{
  "image_size": 32,
  "norm_position": "pre",
  "head_dim": 16,
  "moe": "soft",
  "width": 320,
  "positions": "rope",
  "residual_init": "none",
  "optimizer": "soap",
  "shampoo_beta": 0.99,
  "precondition_frequency": 25,
  "max_precond_dim": 512,
  "adamw_lr_other_params": 0.002,
  "magnitude_pruning": 0.5,
  "final_lr_fraction": 0
}
Rows from expert 10 of block 3, named by matrix and row number. Rows with one number belong to one neuron. Each number is 128 + 32 x the weight over its row's rms, rounded and kept within 0 to 255. All counts start at 0. Numbers have three digits each. After the name is the row's rms in percent of the matrix's.
# up: expert up (model.blocks.3.mlp.up, 16x320x320), inputs 160-319
# down: expert down (model.blocks.3.mlp.down, 16x320x320, transposed), outputs 160-319
up.173 095:128076128128158128128128128128136128102145128128128124093128099202128128128047107125190092128089128128118190128128163128139154128072128213128171128128128128128118142128128098128113079173128139128055128130111128069071128128174178084128128128153128128128150093132117177128128128128128128128128130128203069128082128128128128190128128130128128150128079128128128128198128104165133135103157128128128128128128128041114133128100100128176128154078128128093086190029096102093128076123118172
down.173 091:128128128128128150128097128128128128128128128128128169128160129128076128128128167180069128128136128128128128189185128080171086128128160181128128188128160128216128128128128128163181128131128128128128128128128128128207177128092128167149171085128123128154128137128128128128056069165131095150128128202171128128070172065137128128128128128128123097128128111128169190128128128128086154178202185128191128079128104159128128202128204128128128175144104092079173128165195128128128105148088128
up.174 114:128159190160132128143128088186110128038139128098180105124128057128128178138128156128128143128128075176128128226128128128128128128116211128103158109101114128128128114128208161128105128208128033128153143128164079128120120128178152128075128128128128128128064066128161128128128128098142079042100171056128128128128128128128128129115095128128128181091128128128152204089098132128167183128128155219150199139128128128128122157128128192164114128128142128124128128128153138128128090183119128
down.174 111:128063153128109128128128128140128169128128089128158115072252128128082100128128052194104149128121128128154163128157201073150199128128128128128082128128128128128128086074128097114160128128128175193172134128128128058128128128080126081181124138128073128108128147128128184128127188145128128192128177128128128128094176128168255128128115123093122128128106080103149141128029221128128128128128128128128128128173194196165165134098128129180128128128042128197147128161077128129128168128128128
up.175 097:122118115128128039128105104192098128121128128082127194095128128083095079128128119176175076128128128136128123152128109139128047128128070128121128128166128175128053128128128128128076083128158128056085128128128090110147128128078105128128111148128189128208128128128134087128128104152115128063128128115128130164131128128128072128128199089128128148128205128118046128128153133148128204128128128128128128150128128128128171128142128128128128128128128155128128161215108180128076128128185128
down.175 107:133128062128128141128037108189078128128150128128128128000082128106128128205097128031185128158128103128101179160101110128095128084128191077128070090223128144060128128128119128192128128106128128128128128128078128128139128128128128163128128128100154073178150134128051128066128173128128128128132093128182128128146128128128082128128090214091128128128092153156142168085128082107163168082075098128128128128128053128109067111128128164098055108128143128164164128162104081128128128128128128
up.176 093:148175128128128128164128110168128128144128128128111128128115137128164084169071128128128086176128160092128164209128137128139097128170128172128128128128128162128128128128128063128035128088128185083128128153128128128128128181080204153183055103094128128167128128121128128048128060128093128074111128128102128128177148128220128128128117153128172158128075128168128019128093128142128128128128128128153142128148128123151178128173060128138128128090100128128128128191128112128128093128128108
down.176 094:119166128142128128060142128116089128116128167146128128128128128128128128128068244128128185155128140128128226128128102128128128082064045102128146128196130159064118128128128157128128128128128128168083135128128128060156169128163128071180108192128128128142184128070117088177144075049128172079158167128124128083128128128064112131128128128128194165175128128128128138128128166128133110128128128061082080128128128208128118008172128128128146147162128133128128126128100167128128156095128128
up.177 100:128087128128128129128047076128128073128128128132096134183174128167078093095128178171128128079128128073053128153128128055197085118128160058195128135066071128128213113183156128190128128107128128128128128168110111071059128143078094083128108045128128095184180128097149070128134128128145128077128128135128150128128128128200163140113128102128128128158169061107154128142161109171168057104134119128097077040130152128128050128085113117128128123128128195128128128106096157152128183128176128
down.177 100:097151098115145128086128128128128158053128111128128128128114034083078180128094081093146128128128128153196128092071189197082128148078128128177100120128209128151128128111146128159128093147136128152166211128128060092128128083094128128137163131155128128128128179100069128128173177128128080211128128128050203128128128152128088068091128156070098092128110181087128089128128075128128128128128069053128128056128102126128128128097128128128128128128128081176128231114128128153137166080179102
up.178 106:128128128128081128173076080128128128128128111050128050128128128132128147128141177128159128128128154083128128040128083218138128058058164217204128144128128192104150102191084128128128128128139135128127128153128207128114149128118128128194128128128131111128069128128162132114128073128101142128179144176128128168139128123069128077128157128145142089128128079128120127170135128151125128128128128128128100128150183139156128085065128128178128080123151128128047109128177188128106128111153128
down.178 102:128114089128109181128128112128128084074198155128128128128087128109117149128080128173140128141128163128157143169128128203128076171128154128128087093128187155128008128104168128128128128195068098128099128128128128128051128128177085128128134161124128101153121128048128071106146128174128128178160128170127128094128128093128128140080175230144182083128059128164128128128128128128188128128091157128128139128093128128128124128114128105122098128128128125128128224068128031128154128083133128
up.179 065:128183128077128128128128128078128173128128128127128128128128128125128098068128128128128128077128121128128187128142128172128128049128128041128128167167196128134066158128078142175146128128139174128118147087128159128128128111070128204128128128128142128101155128129128128128142128230111128177128128128128137128123128187128128087128128128128128083128128122104108128128128128128083098128128211187128128104128128128128128128128128169128101128174075128128157128128128128133128086128128176
down.179 081:128128128128169132149177128116128128128082128060128128128128033023128128134128137128128128132128128128128128128128128146128128128181187128128128155128128128128128128069128128128099128128128128128195213128184080147218128152128128128128128196128079128128128128128092043128128128162128128120071128055207128128059128128128128160156128160097128128092128194128128142165060128128170128152146128101128182057128128128128040128128128095135128128114128128192097128128128105128128159128128067
up.180 106:128128161173128134128096128120098144128128165099128171187056128128104128128069128128128128128171154129138184128128056128082128058128128105171128128144128201169088128076128128121122143128128128128153128091128128128128099128128130198128128128157128163109094128203151128151126128137101183128102128179128128150128128107117128102128169128127128145219128082130129101027128128090172128137155185128142161213048134113198128123104060128103139153102128102128128128184173128187075128128128133
down.180 097:102128113128129052128128128128128128128128200128128128196112128128113128128117128045128064128167128128128041143187092128128208142128128128128128128176128084128128017128128128128128128086128128134093128085128128128128184077128072128169128128193131128138128083101184128128064128128128128128128185033128128128128123083084084128128089128128130186128119128170150104114159125142101194132148169140128124131175128128128181128128128128128175091168128128128128055167081140128069128128128128
up.181 094:128160128226050084088128128156128197128128179128128158065095157148128199128047128128128119128099128175068128118144128128073128128128130128128233128077112128062128128128153128128128128128128053128128128128100128146128058128128128212052128128096128128128128128128179128149128128109128128122128128081128128086089108128085128100128220146128084174093128128128078221196113075111128108128094128162128207128076128076126172128128128128210128128160128128128128128128128128128128128132115128
down.181 099:128128128149128128128128128128128128128183192100128161085128197123128157137110114128128128021078128128106109145098093162128128138128189102121128128128128163134128128100128128087128100128109128128101128173147128128150202077128128035134199073133073128131151128207128177128154128128128128128128128128146128232131179194128098128151178128128128183128151128155128128128108128128128128128200189128128128128183128044128128139128128128128128128059128192128128128113128128128055147091203034
up.182 094:140112128095101128183128128125156128128155181128163128128128084128152054128087068128063147128085090068157128093189132088128076128131128105082128056102158013128128154168167177128128172128128143128128128128128128128161171054128086128094128128145072142109089075128128128175128128069096128128155128128083128128128196128125089170118128128119075128128106175073255116066128128128071128128128081128142230093128124103128128128204128160128108121128128128202128163128128128128128068128128072
down.182 100:128128115060128173128187085111166128152185128088158128128150128128178128157128128158173128165128128163128128128105128113128128082128187185128128128128092100128128161128128069128107128155128132048064128125128137132099181128078120128183128128128096127128182098147128128111128128114128106073128128128207202192080128128128128128109128128109139128128146128191172128127144128128090128128197149128171128071105131128128136128128221128171128128128128115085136148144128096128035146110135128
up.183 113:094128094189128128128163094160188142184149128128128119128128070128115054129083128164128128175140128128128103128167172143128082148128128104127128065128179128128119150094100103155146128128160125076113140147138128064168126060128113128212178129165177128128102103128128082128128068128147128172128128087097128128128128144128094083202155103128128145145059128128128128128107128128128168044128128128198203128158155128128179148164142142128128128128147128128128128128128128126194040108128084
down.183 101:128128181128128154128128110128128087128169166089128143124177103174128128099128128128112128128128128159128035159042128063065128128156195112128161128129128128061128044040128128163128087128076113076128128128111128102129204128181113086193183080128128128128154149194128179099141128128128073118131128151179150128128169128128154128123090128195134128096128128128165128201180128075105128128054128120103128128128191124084099145067128111135107128179128128128048128103067128078128186117128082
up.184 104:172144128128128128072128128173128128128128182071128056128094146128167156100109027173135104128076128185141049172212106170138128169128103128169128128128092128128116128128190128046128149098128128128128174129128147135128157199130128120128043128076128212128128128085179128188128128092075128020128128128128170157217128128128075202128067159168128128128194070193085128113192128128101128200128128092128107193128128128128128086128128119128128128086128188128111128128092137128109142128128128
down.184 104:128128128128066128128128110185128128128157071150085187128128167128128128148070210128105128128092136116150128131084116180128128128128044117147128146128128182127101128128118128128128128164078128128106107090128204128128156162128128128128136195048151128186094147128134128128179128128128155128128128210171128093117134128119098128078184193128178128173128128128143128128128153128134128131119153108157145128128128068128063107153128184162085156143128129128162128150128128128128081109175121
up.185 082:128128168128128128128158099167128128039079073128128128128121128177156160128156128128128133087173128168128122099128128162128100128128200150098128104128128168128069128128224128128128128128128212187043128128128128128077128148145128128128154128128060128128128155128128150101115128107120128055128128128129128128175128128176128128128167128080189128128128140128128192080064142057128128144198128128128128128128153187160128128105128128084179128112128103125128128170128128093128128108078059
down.185 081:103128170207224111102128128128151061128128128128128128161196128170128067128105128115070120142128128128128128128128101125128136170128067173098075128130097130150036078128128109128196216128128128128128128186128128117192128128128128128114128128128128128183188128118128192128076178187128128128128128128128128098056128128128128128128128128128057066128128128128128053128133067116128128128173128128144159128128128156128128128107128128128128102128128203219128045128135200201128180177128128
up.186 098:128069155168169128128128128154128128128128128135128128128128139137087128101128128169042128128190128128117128128128128083171161128128128150149114128068121053128128134128121128161138086156067030128140128052108128107125128128101056128077192072167128128128097159128128077223128174176128128128163128144128128128121163087128152095128128128182150128128128113121128051128128163128135103124162183128068187128091128163145128164131128098128128135121128154103153128120206128128093128103128057
down.186 102:088119128128128128108093121128119128128128128128128127187143199128128058091089128128128059128128253099145128128139128128128173161099128177128180173128078128128128083128128109169128185142128105128128128083128095128128214128128144128128128079101023138128128154087135114057128203128128160128106128128055128128128088188128128091128118128111074128128128128128074088141084079084088168149128128128128160128162182128212129163128128128144214128128128128138128128076128231128099128128190117
up.187 089:128201173181128143105093128128128128073128128098142210160128128128128211107128154194133128128128166089128128128089064128128128131128128128128172128128128128128044079128128161128112128153119227139127128128103065177128128128044128128128128128062128128140183089180129128128128128171128074128128126128128128103215128128128128103128128063128128128128124128128127080080128128128128128128128128128140128128114130128113128128128161134165210128128128128128081088128128128166128128145212128
down.187 096:142093128128128128104128125177128128160128130129128142128064128103128128146059161019148052128128128098128139128128128134128122128105128128193089075128128135202128128128124049128128150128128128128076128206128128128128128010239094096155128128128141115185177128114059128128083128120161144197174128128128115093153160128128056128128128159028128128236207168128128128080141066173128128126128066128152128159128095128128128079085128129128189154092154128199128128116073128128128120128128128
up.188 085:110133185133136128048128092128128128168128128211117068128235128128130122186172115128123146128128128055184107182174128060081128057188128112112128176149226128128140187046128128128128128082100145128128126128102214137128174109128154128128128128179128088111128108147058060128128128137128128128122128128128083057128128160128128083128117128084118128173128165162128128128128128128128081107146138128128128097128118128115128128162128131079116128128128128128172128128128128133196128128074128
down.188 101:128128128128128128172128128128128128128095102068128128083128128081128128114128090128128137147182115138128086128103073128197073117105128128128128154128128152032164068138128128089101184128132128173128153117169128128128128128128166126128128184128128036128161128103128128181128092112078128128128128128128127128124073128128140068128145154128128128183128200128184128209150082092081128128128113128128128128128128181125128098078128128147128128128147238128071128128089128128128128128058128
up.189 091:213137128240122128128128189061128128128128128161139128087128171110164140142128044128128098128128183128128128142078090128088128167136165128128159128128128084150129215128128128102000083128138128128128128128128128197128147171094128128000128105186128128128186173128128128046128131128128122128128128128128128128128128103142128081128139214186158128128079183193128151128128128128128128158104128128128108197128128128128128128128128108128128074128175128128128128096197030128045128076128200
down.189 102:128128128149192128128128127046128097128150191103128128077203206113000128139073128110128155115128128128073128128128052128189128132195040128128164128102055162208140128128128128163128128087128128109128097128214128128196209174136113056128128109128093128132191152119092087167128066175087128082128127157163073076128209128181128128175128151102128095128167128039128121128095193126164128116128128088187132128093128147142083128078102114128128128156140072171128119128128128128128128137124103
up.190 090:128121142128128232138121128128128204128083128151128111165205155128081075128128070128102156128128080128128173147128188054128128128136111128099128128136128128097066128128056128128131128107128128128128077128128128130178157091128128128195103215191094128128128128127128128128125199128128128166142128089128145092128128128050128128128130128128128128128171156128128128037128128128187128128128065128132128052128188128128128128142128031128128128128128114120179128102128128162128101128071128
down.190 095:147156128197128218182128128128128128128128180128128128050075128096128117128189128128128128128161128128128128128128118123209054128155165128128153128128155128080143128128128128111128128128128128128128100128128192154127128090088128145128128128128128062150152128085098129128128191128128174115167067128166128208128070128084096189128089128128100128135128128128128135204128077090128095141136170128120128167147128146122130127128087115128128128208128128128050128161050128094137183108128114
up.191 086:119128128159147128128128128128128128128128128128128128128128102128128128128128092128128000128128128128190110128178128128077159069128128140177104128128109128175006128045128128128128128128128220128148128128151063128128128096173128128185128128128124149128128128128128142128128142128089128128128128128128104128250125128128139095075128128128070170128128193144141128128051128128164128128128128097128128128128128069128176071162159128128128128128143128074182128128128151128174128133128113
down.191 095:128128185128147071138128128128128128156048128128059128064128128128247128128116173128128128169158128128128128143059128089128128128128128128092044128098128083176128128128122116128128128128128128128128136128163104175128128128128128145128055128128128128128128128128128152078089092165128096091128128128128128147128128089199128158128128128128082143210133128123187150128068097128144128128128062236162128107158128128110128128168128054187128128128128128164128095170128092128128128128049131
up.192 114:128128163128133166128159141087128092128117073227130126128131128166128128099064128128174068128126128167128125107128128107128128128128188128105075160079128094114128103159128166128128138128148118128128175128183063186128126110128140027193128086068055128153165072128142128128144081128159128100128128096102028146098114128128128128128128112128076110128128128067128168198080128147087128105187085198128128128094128128099128103068128139174063128157128166128128128047118071104128066118128025
down.192 106:147177128182128084122110090052118153153172117128144128128095134166128138181128096128174128128128128128128128108128128128128128128136094093107128137128092193128128164128046128128162128107113150096128128128128128148095132103128128155187178128128128128128183128128128112128114128128128128160128075155128255163184128181168102066055118128128075177086097128128128128159161134100052128128204122168128128128128136128128128156128197115140181157128125202087128128128209044185128128128142089
up.193 103:128157089148181084180128163138181081108128082094103128204134128137126128128144168133128184161163116128128162128128128128155116102128194128128149140084052147138177086128105128128083136145102081128128077142128167128111128209089128128150106128128128087128128159071172128128128128093175150103104128128128128128128210106147194128041128128189128171105143095122128128128135128043128129128128128059101067095128128128185096128050128122156072083128128156076128197124100084128048181128227128
down.193 089:037192182197157199128080180139128128072099167101125128159128179128128128128080128128128128128118128129142128173128155128070128178128128128128128128088128128128128101047161128235128169159128127128128128128116121073128128014128189118065128128086128137128128128156128065128142164140105128084128128124070128041159128178128108119073128225074102128128117176128128128128128128231128130076162128068140178054166128223153128128085128128128128065128128080175097128128174214156136128128145127
up.194 103:096128232128197143203128128128106128076088108128128076100128128062117128128128112128128128128128103160128128138117129128128159128128128106128128069128071128128128128128118128128125128128128048128128178128128128128155181128128182111226128128129152128104098128128181128180128137212128159128128128173085128161128128102112076128138114128128140128128150128128128128216188148128128191172071128128125109128191128151128104128079046128128071097161128128128128188128170128128118128128110128
down.194 101:026137128140128191174128128121195128082101116072128128128128073103128146128123128128074128185128128128128128168157128096190128128128118128128148128128128176128128089096152128216128128128128128128121128128128128128128203183146128128128128128101128180128048128128128095134076111075113128128128128128125061099128163128174072128128128128220128119128128128158209075128065176128153128156128195128181128128128128061119100076129144128122128143147171128128128138128128127105164072167104114
up.195 104:128128103066198128153128128114128025128167128128128199128123128113128128128162128085128081148078020139128091128128053122128163094140128128131070059102128128128128128128134128128128170128128155128128195091128073080128175128143128128128128128081061147128053128128069128254128084049128061063070166164178128080128128147188106138128128153191128128165064128069128150128128192128128128117128155128128128128128108128128128052128128166128128132156128166198128128128128128128128047148157064
down.195 103:128128104148097036185128128095128128128128128159101128095055128100084128136128128023128128128182181028074124128128128128128128099098128071158128112147128132181088128105159128109067128128173128087182128084128128128170128092201102128128128128128106128128150136128128128128128128128128151128128128128128110128144128128177081128128128128128122175172203195087128128106128179118117116128128128152128132107128171128183128118128216173128150128128163128128128177128109163223128128096128152
up.196 105:128128100107128183154128036159137128128128128061101128128128099164128110128128128128132089128056078054128128168128150128199111128128074128128128128130072044128149128150128128128171100128161090038128110192128146128128169119128128134197128146112160101128128128139141044162107128161128128128098178128098128099128128163128065128201082128128219158128080128135128096128128128128150110128066189128099128188163128128101178128183110128133128128105151144128128123128128110128128106128128128
down.196 103:128169102128128254128105128128128128128188128047128128060128168112128128167128128128190144128080061099114128128097187139128094128171128097128128128100193147060172097128128128107072098161128128064061084165114128092128128102128128128091128128106171007202128128128128128079128128128128128128128119128128128167128098128128058128116128131145163109128161151128128132128128039128170128093128169128128122128128128193080128128128105128093067128229161128128128128128082115119128152083128082
up.197 110:128128128170160112128128119164059184128174128142092153128128173093171128127102128102128128060128128086128160128094191078178114141172088191101149036114128128128076128128147061128140095185128128128128093150066049089128110128128109142128128150167142088170165128128128128166128128128128112043096167108128128151128130133128128128128155128128128127180099083064128065121128088128187132057128148128128081175128086143128128128167096128114131128129138128088144128073078128128095095128165128
down.197 097:111128088128173128014062128171097128128128128117128128064128128157128128162016050074128093162128128152128128128128128128128128128131128090098125128090223100081172128084104128188128112141128082089128077128128128080109128091085128128128128148128101119152128128181101128034128207116128091128188107128128128128190128166128075187194128128078098052043091189128128128128128036121128128141128128128128128128154114128128128128128128179114128128178160128128128128128100166128165077061128111
up.198 111:119128092128076097193128139151133120208102128148075128200128059128118033128144152128124128136149141137181142090128204128154128130128128128102195128155082111128128128207137110062128187128151128128128128128039128154128128128148122128128128128106182128128081128163128128053128174128128128150128106105128105128106188166052128187105128128128113128128176158128132072142128094069150183079128038128128128088128040099128128177128128128080094128166128087077170152128128128077128077128128153
down.198 097:091128128130096146143128128128153151128128158128128071207128128123094066181112128154074128160128128230128199128128131128128128128128128113128128088056128109128062128077099113096128073126133128128158155088178128173128046128128128128128128128128128095145128178226128128128075165089128128106152128145128128128174128128128128116128099128102128145078095128128087150128106128078128103065128109128109128128087152120145128128096108128159128128128127097191085128128128128128209187128158112
up.199 075:128128128152128128128099128128128112128205123128170059128128128128047128128128087128128120107128128155149128221157180128128128128128128128128128133128149084128090128067128128128099128128094128128122196164115128132128065128086128128103195128128086128128128128128128128139128141168128153100128128128128128128128128128128136128128128128199142128123128156191128128128103145128059164084128128195084210128090128128128181161128128128052162128119128128128128218128052128128128159128081028
down.199 084:128128171128181176128196128127128128076172128104094128128128150128128128128083128065089128128136203161128161128128072073111197128128158201128128128128107128128128086075091128177128151128128128128128146128152128128170128128128168128128128085069128109135128128128128128107156065179128101030128128128099128076128159128128134048128128128064084163128128141128128066166128065063128142105195060113171141128128128150169071128055128128151161093128128128201103085128128128128128164120128128
up.200 115:128128128042128182104217187099128128058128185128147128064168128128128128128087128115128160055128098128128128146128151102033128162065128118074070128128128102128128128090164128128165150122128050128124179128128128128217128128172128188070152128086128113127128053105118172128147148128157128205128128181129054128037184128128128128128077090145128104128128128128056128128184128128128128128128114173152203128110095069129106128128128149128128196128091140128128158128128128156128107176128128
down.200 106:077128128128060098128209120128128181143128128167182103092128115128040144119169049128206179049128089139140128186141081099128128128128111128174128128128172128128128104117167121128134128128095148128128128128128221128128128128130128087128128128197144170128128128109128128128096128175128128128095128191165128128167106039198128062085060128128128128128128128128128128128108128128109128128237128128116128128216128128128186128081128128169089103128128128128191174097128128128064095128128186
up.201 095:157094121152128159158108092128128128128128102100128128128128128078128093139166128128114128128128128128128085100128128137131128057080152201128128162141129128128232128128088082145155128113128087084128128128128130016128174128128155128128146128157084128128128118145170128223172151058128128150128121128047089095081113128188128128199128128128128161128107066108128128153128128168128128135128152128128111128123148128129117138128045116173128128125128183162094128059128128128069128020172074
down.201 094:128076086120169128128186036128109096091128167146128138104128128128056128128165128146128128022128170205128161128128128150128128131154128188083128137076128128108128094128155096128128128128128128128110128128128128172128128120095128091108128128079128128128128181078066128128162218213128142159156119128128128135066162187128157179128128165128112128167104095128128082198128128128128105128127128094128146077128150185128186158057128061100099128128128128142105167128128140128128160128100092
up.202 104:128128161128095128192154128175114128128128128176160128128140128056227128147128128107140141084128128148128128128094077093174128128122070128128081029128088128128128179128173088128128084128128128118182128128176121128114128189128175128175122106128141128128101128128070128128111034128156055128119225071170128086128081107255081124199128169128090052128128128128193128096104166150114128128152079228190128128128108128128128128128078162128128180174098128128103128128128128082128083128154128
down.202 104:160096070074128128177155154121136159128128128128128128098128135128128128128128128128128112128128178128128128170007151084137128182128128107128183165128128092072043128138114128128122128088143128128114136016128128128106067128128128128196077128154128106128128128163128128128128189128128098132104132128128128128128127128128098139128128128128128159128158158135128099175128128161128088128128177128128128106168128165160184128138128228128204128171162083104200150091128128208128124180078211
up.203 105:094128144064149200128178128128144151128128126128081128128240128128126128128128128230138180128128128128105128135062139113111198128128128085151128128128076128167128128164128128176128128128065177130128191128168143091102128128128128088128089128128170128080101128074128128116128113128167148058128152128128128075128170113128176128107095128128193128128198156128128111128128128128128128128167164170176064073175178205128128151128031034128128097173039128128128117128128162128128128128150095
down.203 097:148110237128172128128156143128128128128104128071128085184126128062197098070223128128128089073128189183128128177083128068191128128128128176091128128128079116128183144128081128128128128128128128177131128238128148128128198128128128201151133128128128078133104128110128128128128162089140054078128077128128163128128128128105128128128128171124097128128107128128128128181128128103121144128087128130046128206184128210128128128128183128051128128128128128128128128076128121128128115166128114
up.204 096:128111102068128128128124128128128089128128183076102099131146074128153110128128128128144128128130128119118128187128128195082128134128070128128189165128128128246188152128169203089128128128072160128128128128128128128121061128128082204096128128128167128132096128083128128128128128128114128057128097128166128128128161048128128128154112208062204162128128098190077064128138161128128128155112104199128171128128102073196128197128128128128076128146079113164128128170100128128112128228090167
down.204 095:128097128096201060128189128204128128128150158128128177143128128128204128128181056217160128128124128156128128128128054085128128205128128128125128128167076128128176128053128095121149128143128090206128128167093128189128128223128128187095128128128095128128128102119090097128128128128128128086128096127172128128050128109128128128184128128128128100128128165128128128083128210134179128179158162128128132193182128107072128091097128246128128172128128109128128135170128096068038128128156128
up.205 096:138128128099096128154128196094188152128184125144106128128128093128128113128152068128128108084128128128097170180128128128100136051159128086180128147128228128149140154128128100094102203128223129134161128098128128128128177138118128110140128077156066128128102128128147128050128128128085099128128178069128128128128128128128202148187128120123128128100128128160128128128128087128190098128105067118128061128185121128128091108093114128115110118128128128128128128056128128128128128128154172
down.205 089:128178128128231128128128128145128128128102128063100128152128128068128091128153151128128128128128128128128128128128120128149067140155128128161128128116078100204128128082128128153128128101128128128128161128152071173177176182128128128101086128093128128128128167128068079182128104128093104128064128112183070070128174128173108128128128128169105128110128128128175128219096144126166247137128128066128204095128073128129052117128128052078128128128152072119086084128128128128128128236128065
up.206 105:128166128164128128150128114128121075149128128128128128083128128085184128128177057128128128128153153107176120162128128128128078150114128128128128128160139147236128128128104216067175128209128057116107177128128051191179128058128110128182158141128128128128059179154128128191079128128182037128128128166111128156152166128128128132128116128128128128080128128128148104140128151034187128148128203089128087128128141142132118141176128161128128166145128104128219128109128128148199128108128128
down.206 101:040128128007146185128128080158119128199084064105128128128128160174128128128128128128128061210100108128128204128128094054128128143128160136188128128128112171171128128128191128128128140128125128128136141128110084128128128128128128128117137182128135092128070192128128110073152140113126087128128110138128128128128084124071086128128202183158126180128128174128128128117128085188143211128156128190128128204128128128137091128128128128195128051056128165128089128124128062055100128096128128
up.207 100:128128105128128138112174107128128128053172172092128095128128128048145066128128128128128091094128109128128149213083100165128068128128098128128128128140182128174128075128211227128149128128128128128128168087123181128171128143193128105071074128128128185101093128128128090106128128128149066202128175089128142128128128128077102128128129128200174207128127055142128101128128191128169128133128187128113128167128128095055101128124128196128083128128128128128166128128167128128128120157128124
down.207 101:128128116128128128128128091128178128126128128114128128085128174128128128128128067128204128190128128128128128081128128128140128128128128109120128105178027128185128120128128128093128128209117128043182030171128107152146128204128128128128093224149128167203071128128127128087128165128128158128069128185128158042128133069117093069156103128128183102128145200135162128105110130040128207128128128128128170174169080177200093100128128128191128104128128063128128128079128107128060128128192128
up.208 089:128128150128128128128128128120128128128128128128136088128128205128054079128128110128128037142139128128128117166149140128102128059166131169128091128128193128162204128128092128128213128128041141128128128128164093128149128088128128128067169128149006128128178128128128080228128128028105128128128128128128128070128128128200171169127128128187128128149128128128128128128128128128128023128146138128128067128128141096209050128087115105128128081087128128128128149064128128165128128128184128
down.208 086:184128189163162185103128128215128049128128138128128139128128073128069128193128128128128161128128144135128128128128128128128128128128128128128160128117128108128122127128165133128155117191128128128128128169204128128250128128170128128128128161128123128077106087128080200128096128161150071100128054154155128128105128128146128128082128185090092122088102134098103128219128128128201128182128128128128185072120128155128128176073128128128091128217128128134128128128128056089128153146029128
up.209 099:175128128006128128128195115107128092146128117128128128179128087092193157101128128128128171129133162098128128105067128152086128128111165128195128128128221128147180128184124128128118128128172136174128128128180160128039177141128084084079128137074066196102128095185128128150128128120128092128128128184128128138128161128156128128128104166128115128156135031063206128128128128128128128128128128159128110097128132128128161090128066128128083082128109185187143128128128090128128128098128091
down.209 106:128128128059128071128177136099067116077128128128128128178109135128128104128114181149126117091165128111231128100174128126128109128128128179128089128073076091157052167125128046140128128128157164128128086128151128128128195128128128169164128151128128101096128200119087128160135079128092128128128149128162172147128205128141129128128110128100128128240105128084206128140121128128090065163128128128128206093092073128150128158170191000128128128103128128158128128128128128128137128089128128
up.210 116:081179128061197156094128084128128191075137168053052137128128128128128154128174128160128128074128119128094081187088128128136107191119128201128143128059128134128091099128128101128128128128100128128128072128128128108133111128106128128151145207130224146128128128164128136128086193128193128207109090096128136138128059128128090128128128128128096128151128128160146065128170128112128197111081181128128129209177148192128153128178034128106128128054128105128128074128128128128144152106159128
down.210 109:153107066143066128128035188218145084128128082128088128128128093142128067141128128072128086132058128161193128174156048124128128103140171077103098102128156128084172128128055128128118073124098103129128128128128158128079136103128104128128128094119149086153126128128128146128151196128087128053197128128102128159128128128128113164128128112169128053128128128083128108128193074157128101128128166149073104189174128128128150159100132128096128128128070189128128066148035128073128072128128114
up.211 109:128136079128070114128128078172128143115172153129104128128128128147128128153128185128087128128057110148166128120103189128131128172128128187091138034108113128084128059128128137128128083128112081128128128141150085059128080084116126115128128128128128111121150076128128182155128164127128061128128128080185090128083128159128144183128112128101038070128066128128128178128128074195160152038128164151247118098132128091101168128128128114128095128128129128128110146128102128128135072155128128
down.211 100:128128202190128154128128128102199094104124139128128125112128128128128128128128057182099128128134128100168128128128128128210128101135128128081128079091182061128128129196128128128186174136128128114147128128128128168128128037128128128141165099128131128128128128170128167128171128083174128128128128169128128230128128167128155156201105128128113128128128124128128128128128175061153128128111128128128128128131197128128152128076128094128128173128104128128091216113128128067128128128151059
up.212 076:128128153128132148092128128128088223128101128154128067125128128101128135101087128128056031128128100128128128128067128132128128200128173128128128128128128102128149118186128128128128128128128128128128167124071085128069128133128200128128128000128128198128128128128099128128128128169142128128128111078128102128104107128128097198128128128128208079086128128128164128239079128128077107128128128128128128128128128174078205092128128128128128128128128128128192131134128128078128129128128146
down.212 095:193128128128156128128128128128158062183128133095108128094128078104128128128128121128128128100128128128128128171128067128164128186174128196173121211128128163128140128210207128073128146204128179079128128193169135158128128128100128132128128178177183049210137067128149171105128146203128128128149128128214128128128143128070128136128128128128175128150128156114128128067128108133128128095128128128128128084128128167128128096128128115128128128128128128128143092078171128194128139173097128
up.213 102:128128128162128128128128128128128128135128128148192128128128178128128157128174128111128128128128087045100106166049128127066128128159128094128128128128128128128162128149118097169128128128128128128128128075172128091128128208231094128128061128128117175193146128051078067173128076067128072181128128128128128128128084000142128128128128173186128114128128128128128111128128128149128114128132149128128082128099054128133175153128128126051106039128128147043128128153128166120105128126108128
down.213 102:106097188128145128084128128128100128128151128128128177128128128078032128166128106128121181108128116064058107148128128208128128128128023128128083128128128102135119128128091154132128128128141071057186076158128128128168128146128128128128128145128099128128165128100128087128128136128134153128128111144123194082206128166203029128128128124149128128132107128077097128128103128106128128182076128084112184113062128128128128128128128128128128128128155128166128128128128187175163163064236108
up.214 105:128109128128092094097108151128128128128154189128128128128128106128083148128128085128079150121124210128128128128128128128146107128128184170128126128128128080164068128145128128128128108128077128170183133128128128128079074128128128102128128123161128128139084083255128173064091128161210102128105128059128171114096091145128128143128128128107128146128128128128128128128140128128079211128128128146108128128128128130128072133128128223128128205119147115131128128079181133079173128128106092
down.214 101:153128128179128073128045128128117062059128128128094128128128105168128128097164114128069040046128130128128128128081050128150173128128163128128110114072171128114161128145073128092128105128128100128129094161128226128128124067052065128128128161135167128196119113063166202144195128128152128128185128151128128189128213128156131102093128128130128111128154151128128169089128128073062128091069107128152128177133153088133128164095128128128101128103128128112128148128128087118128128128128106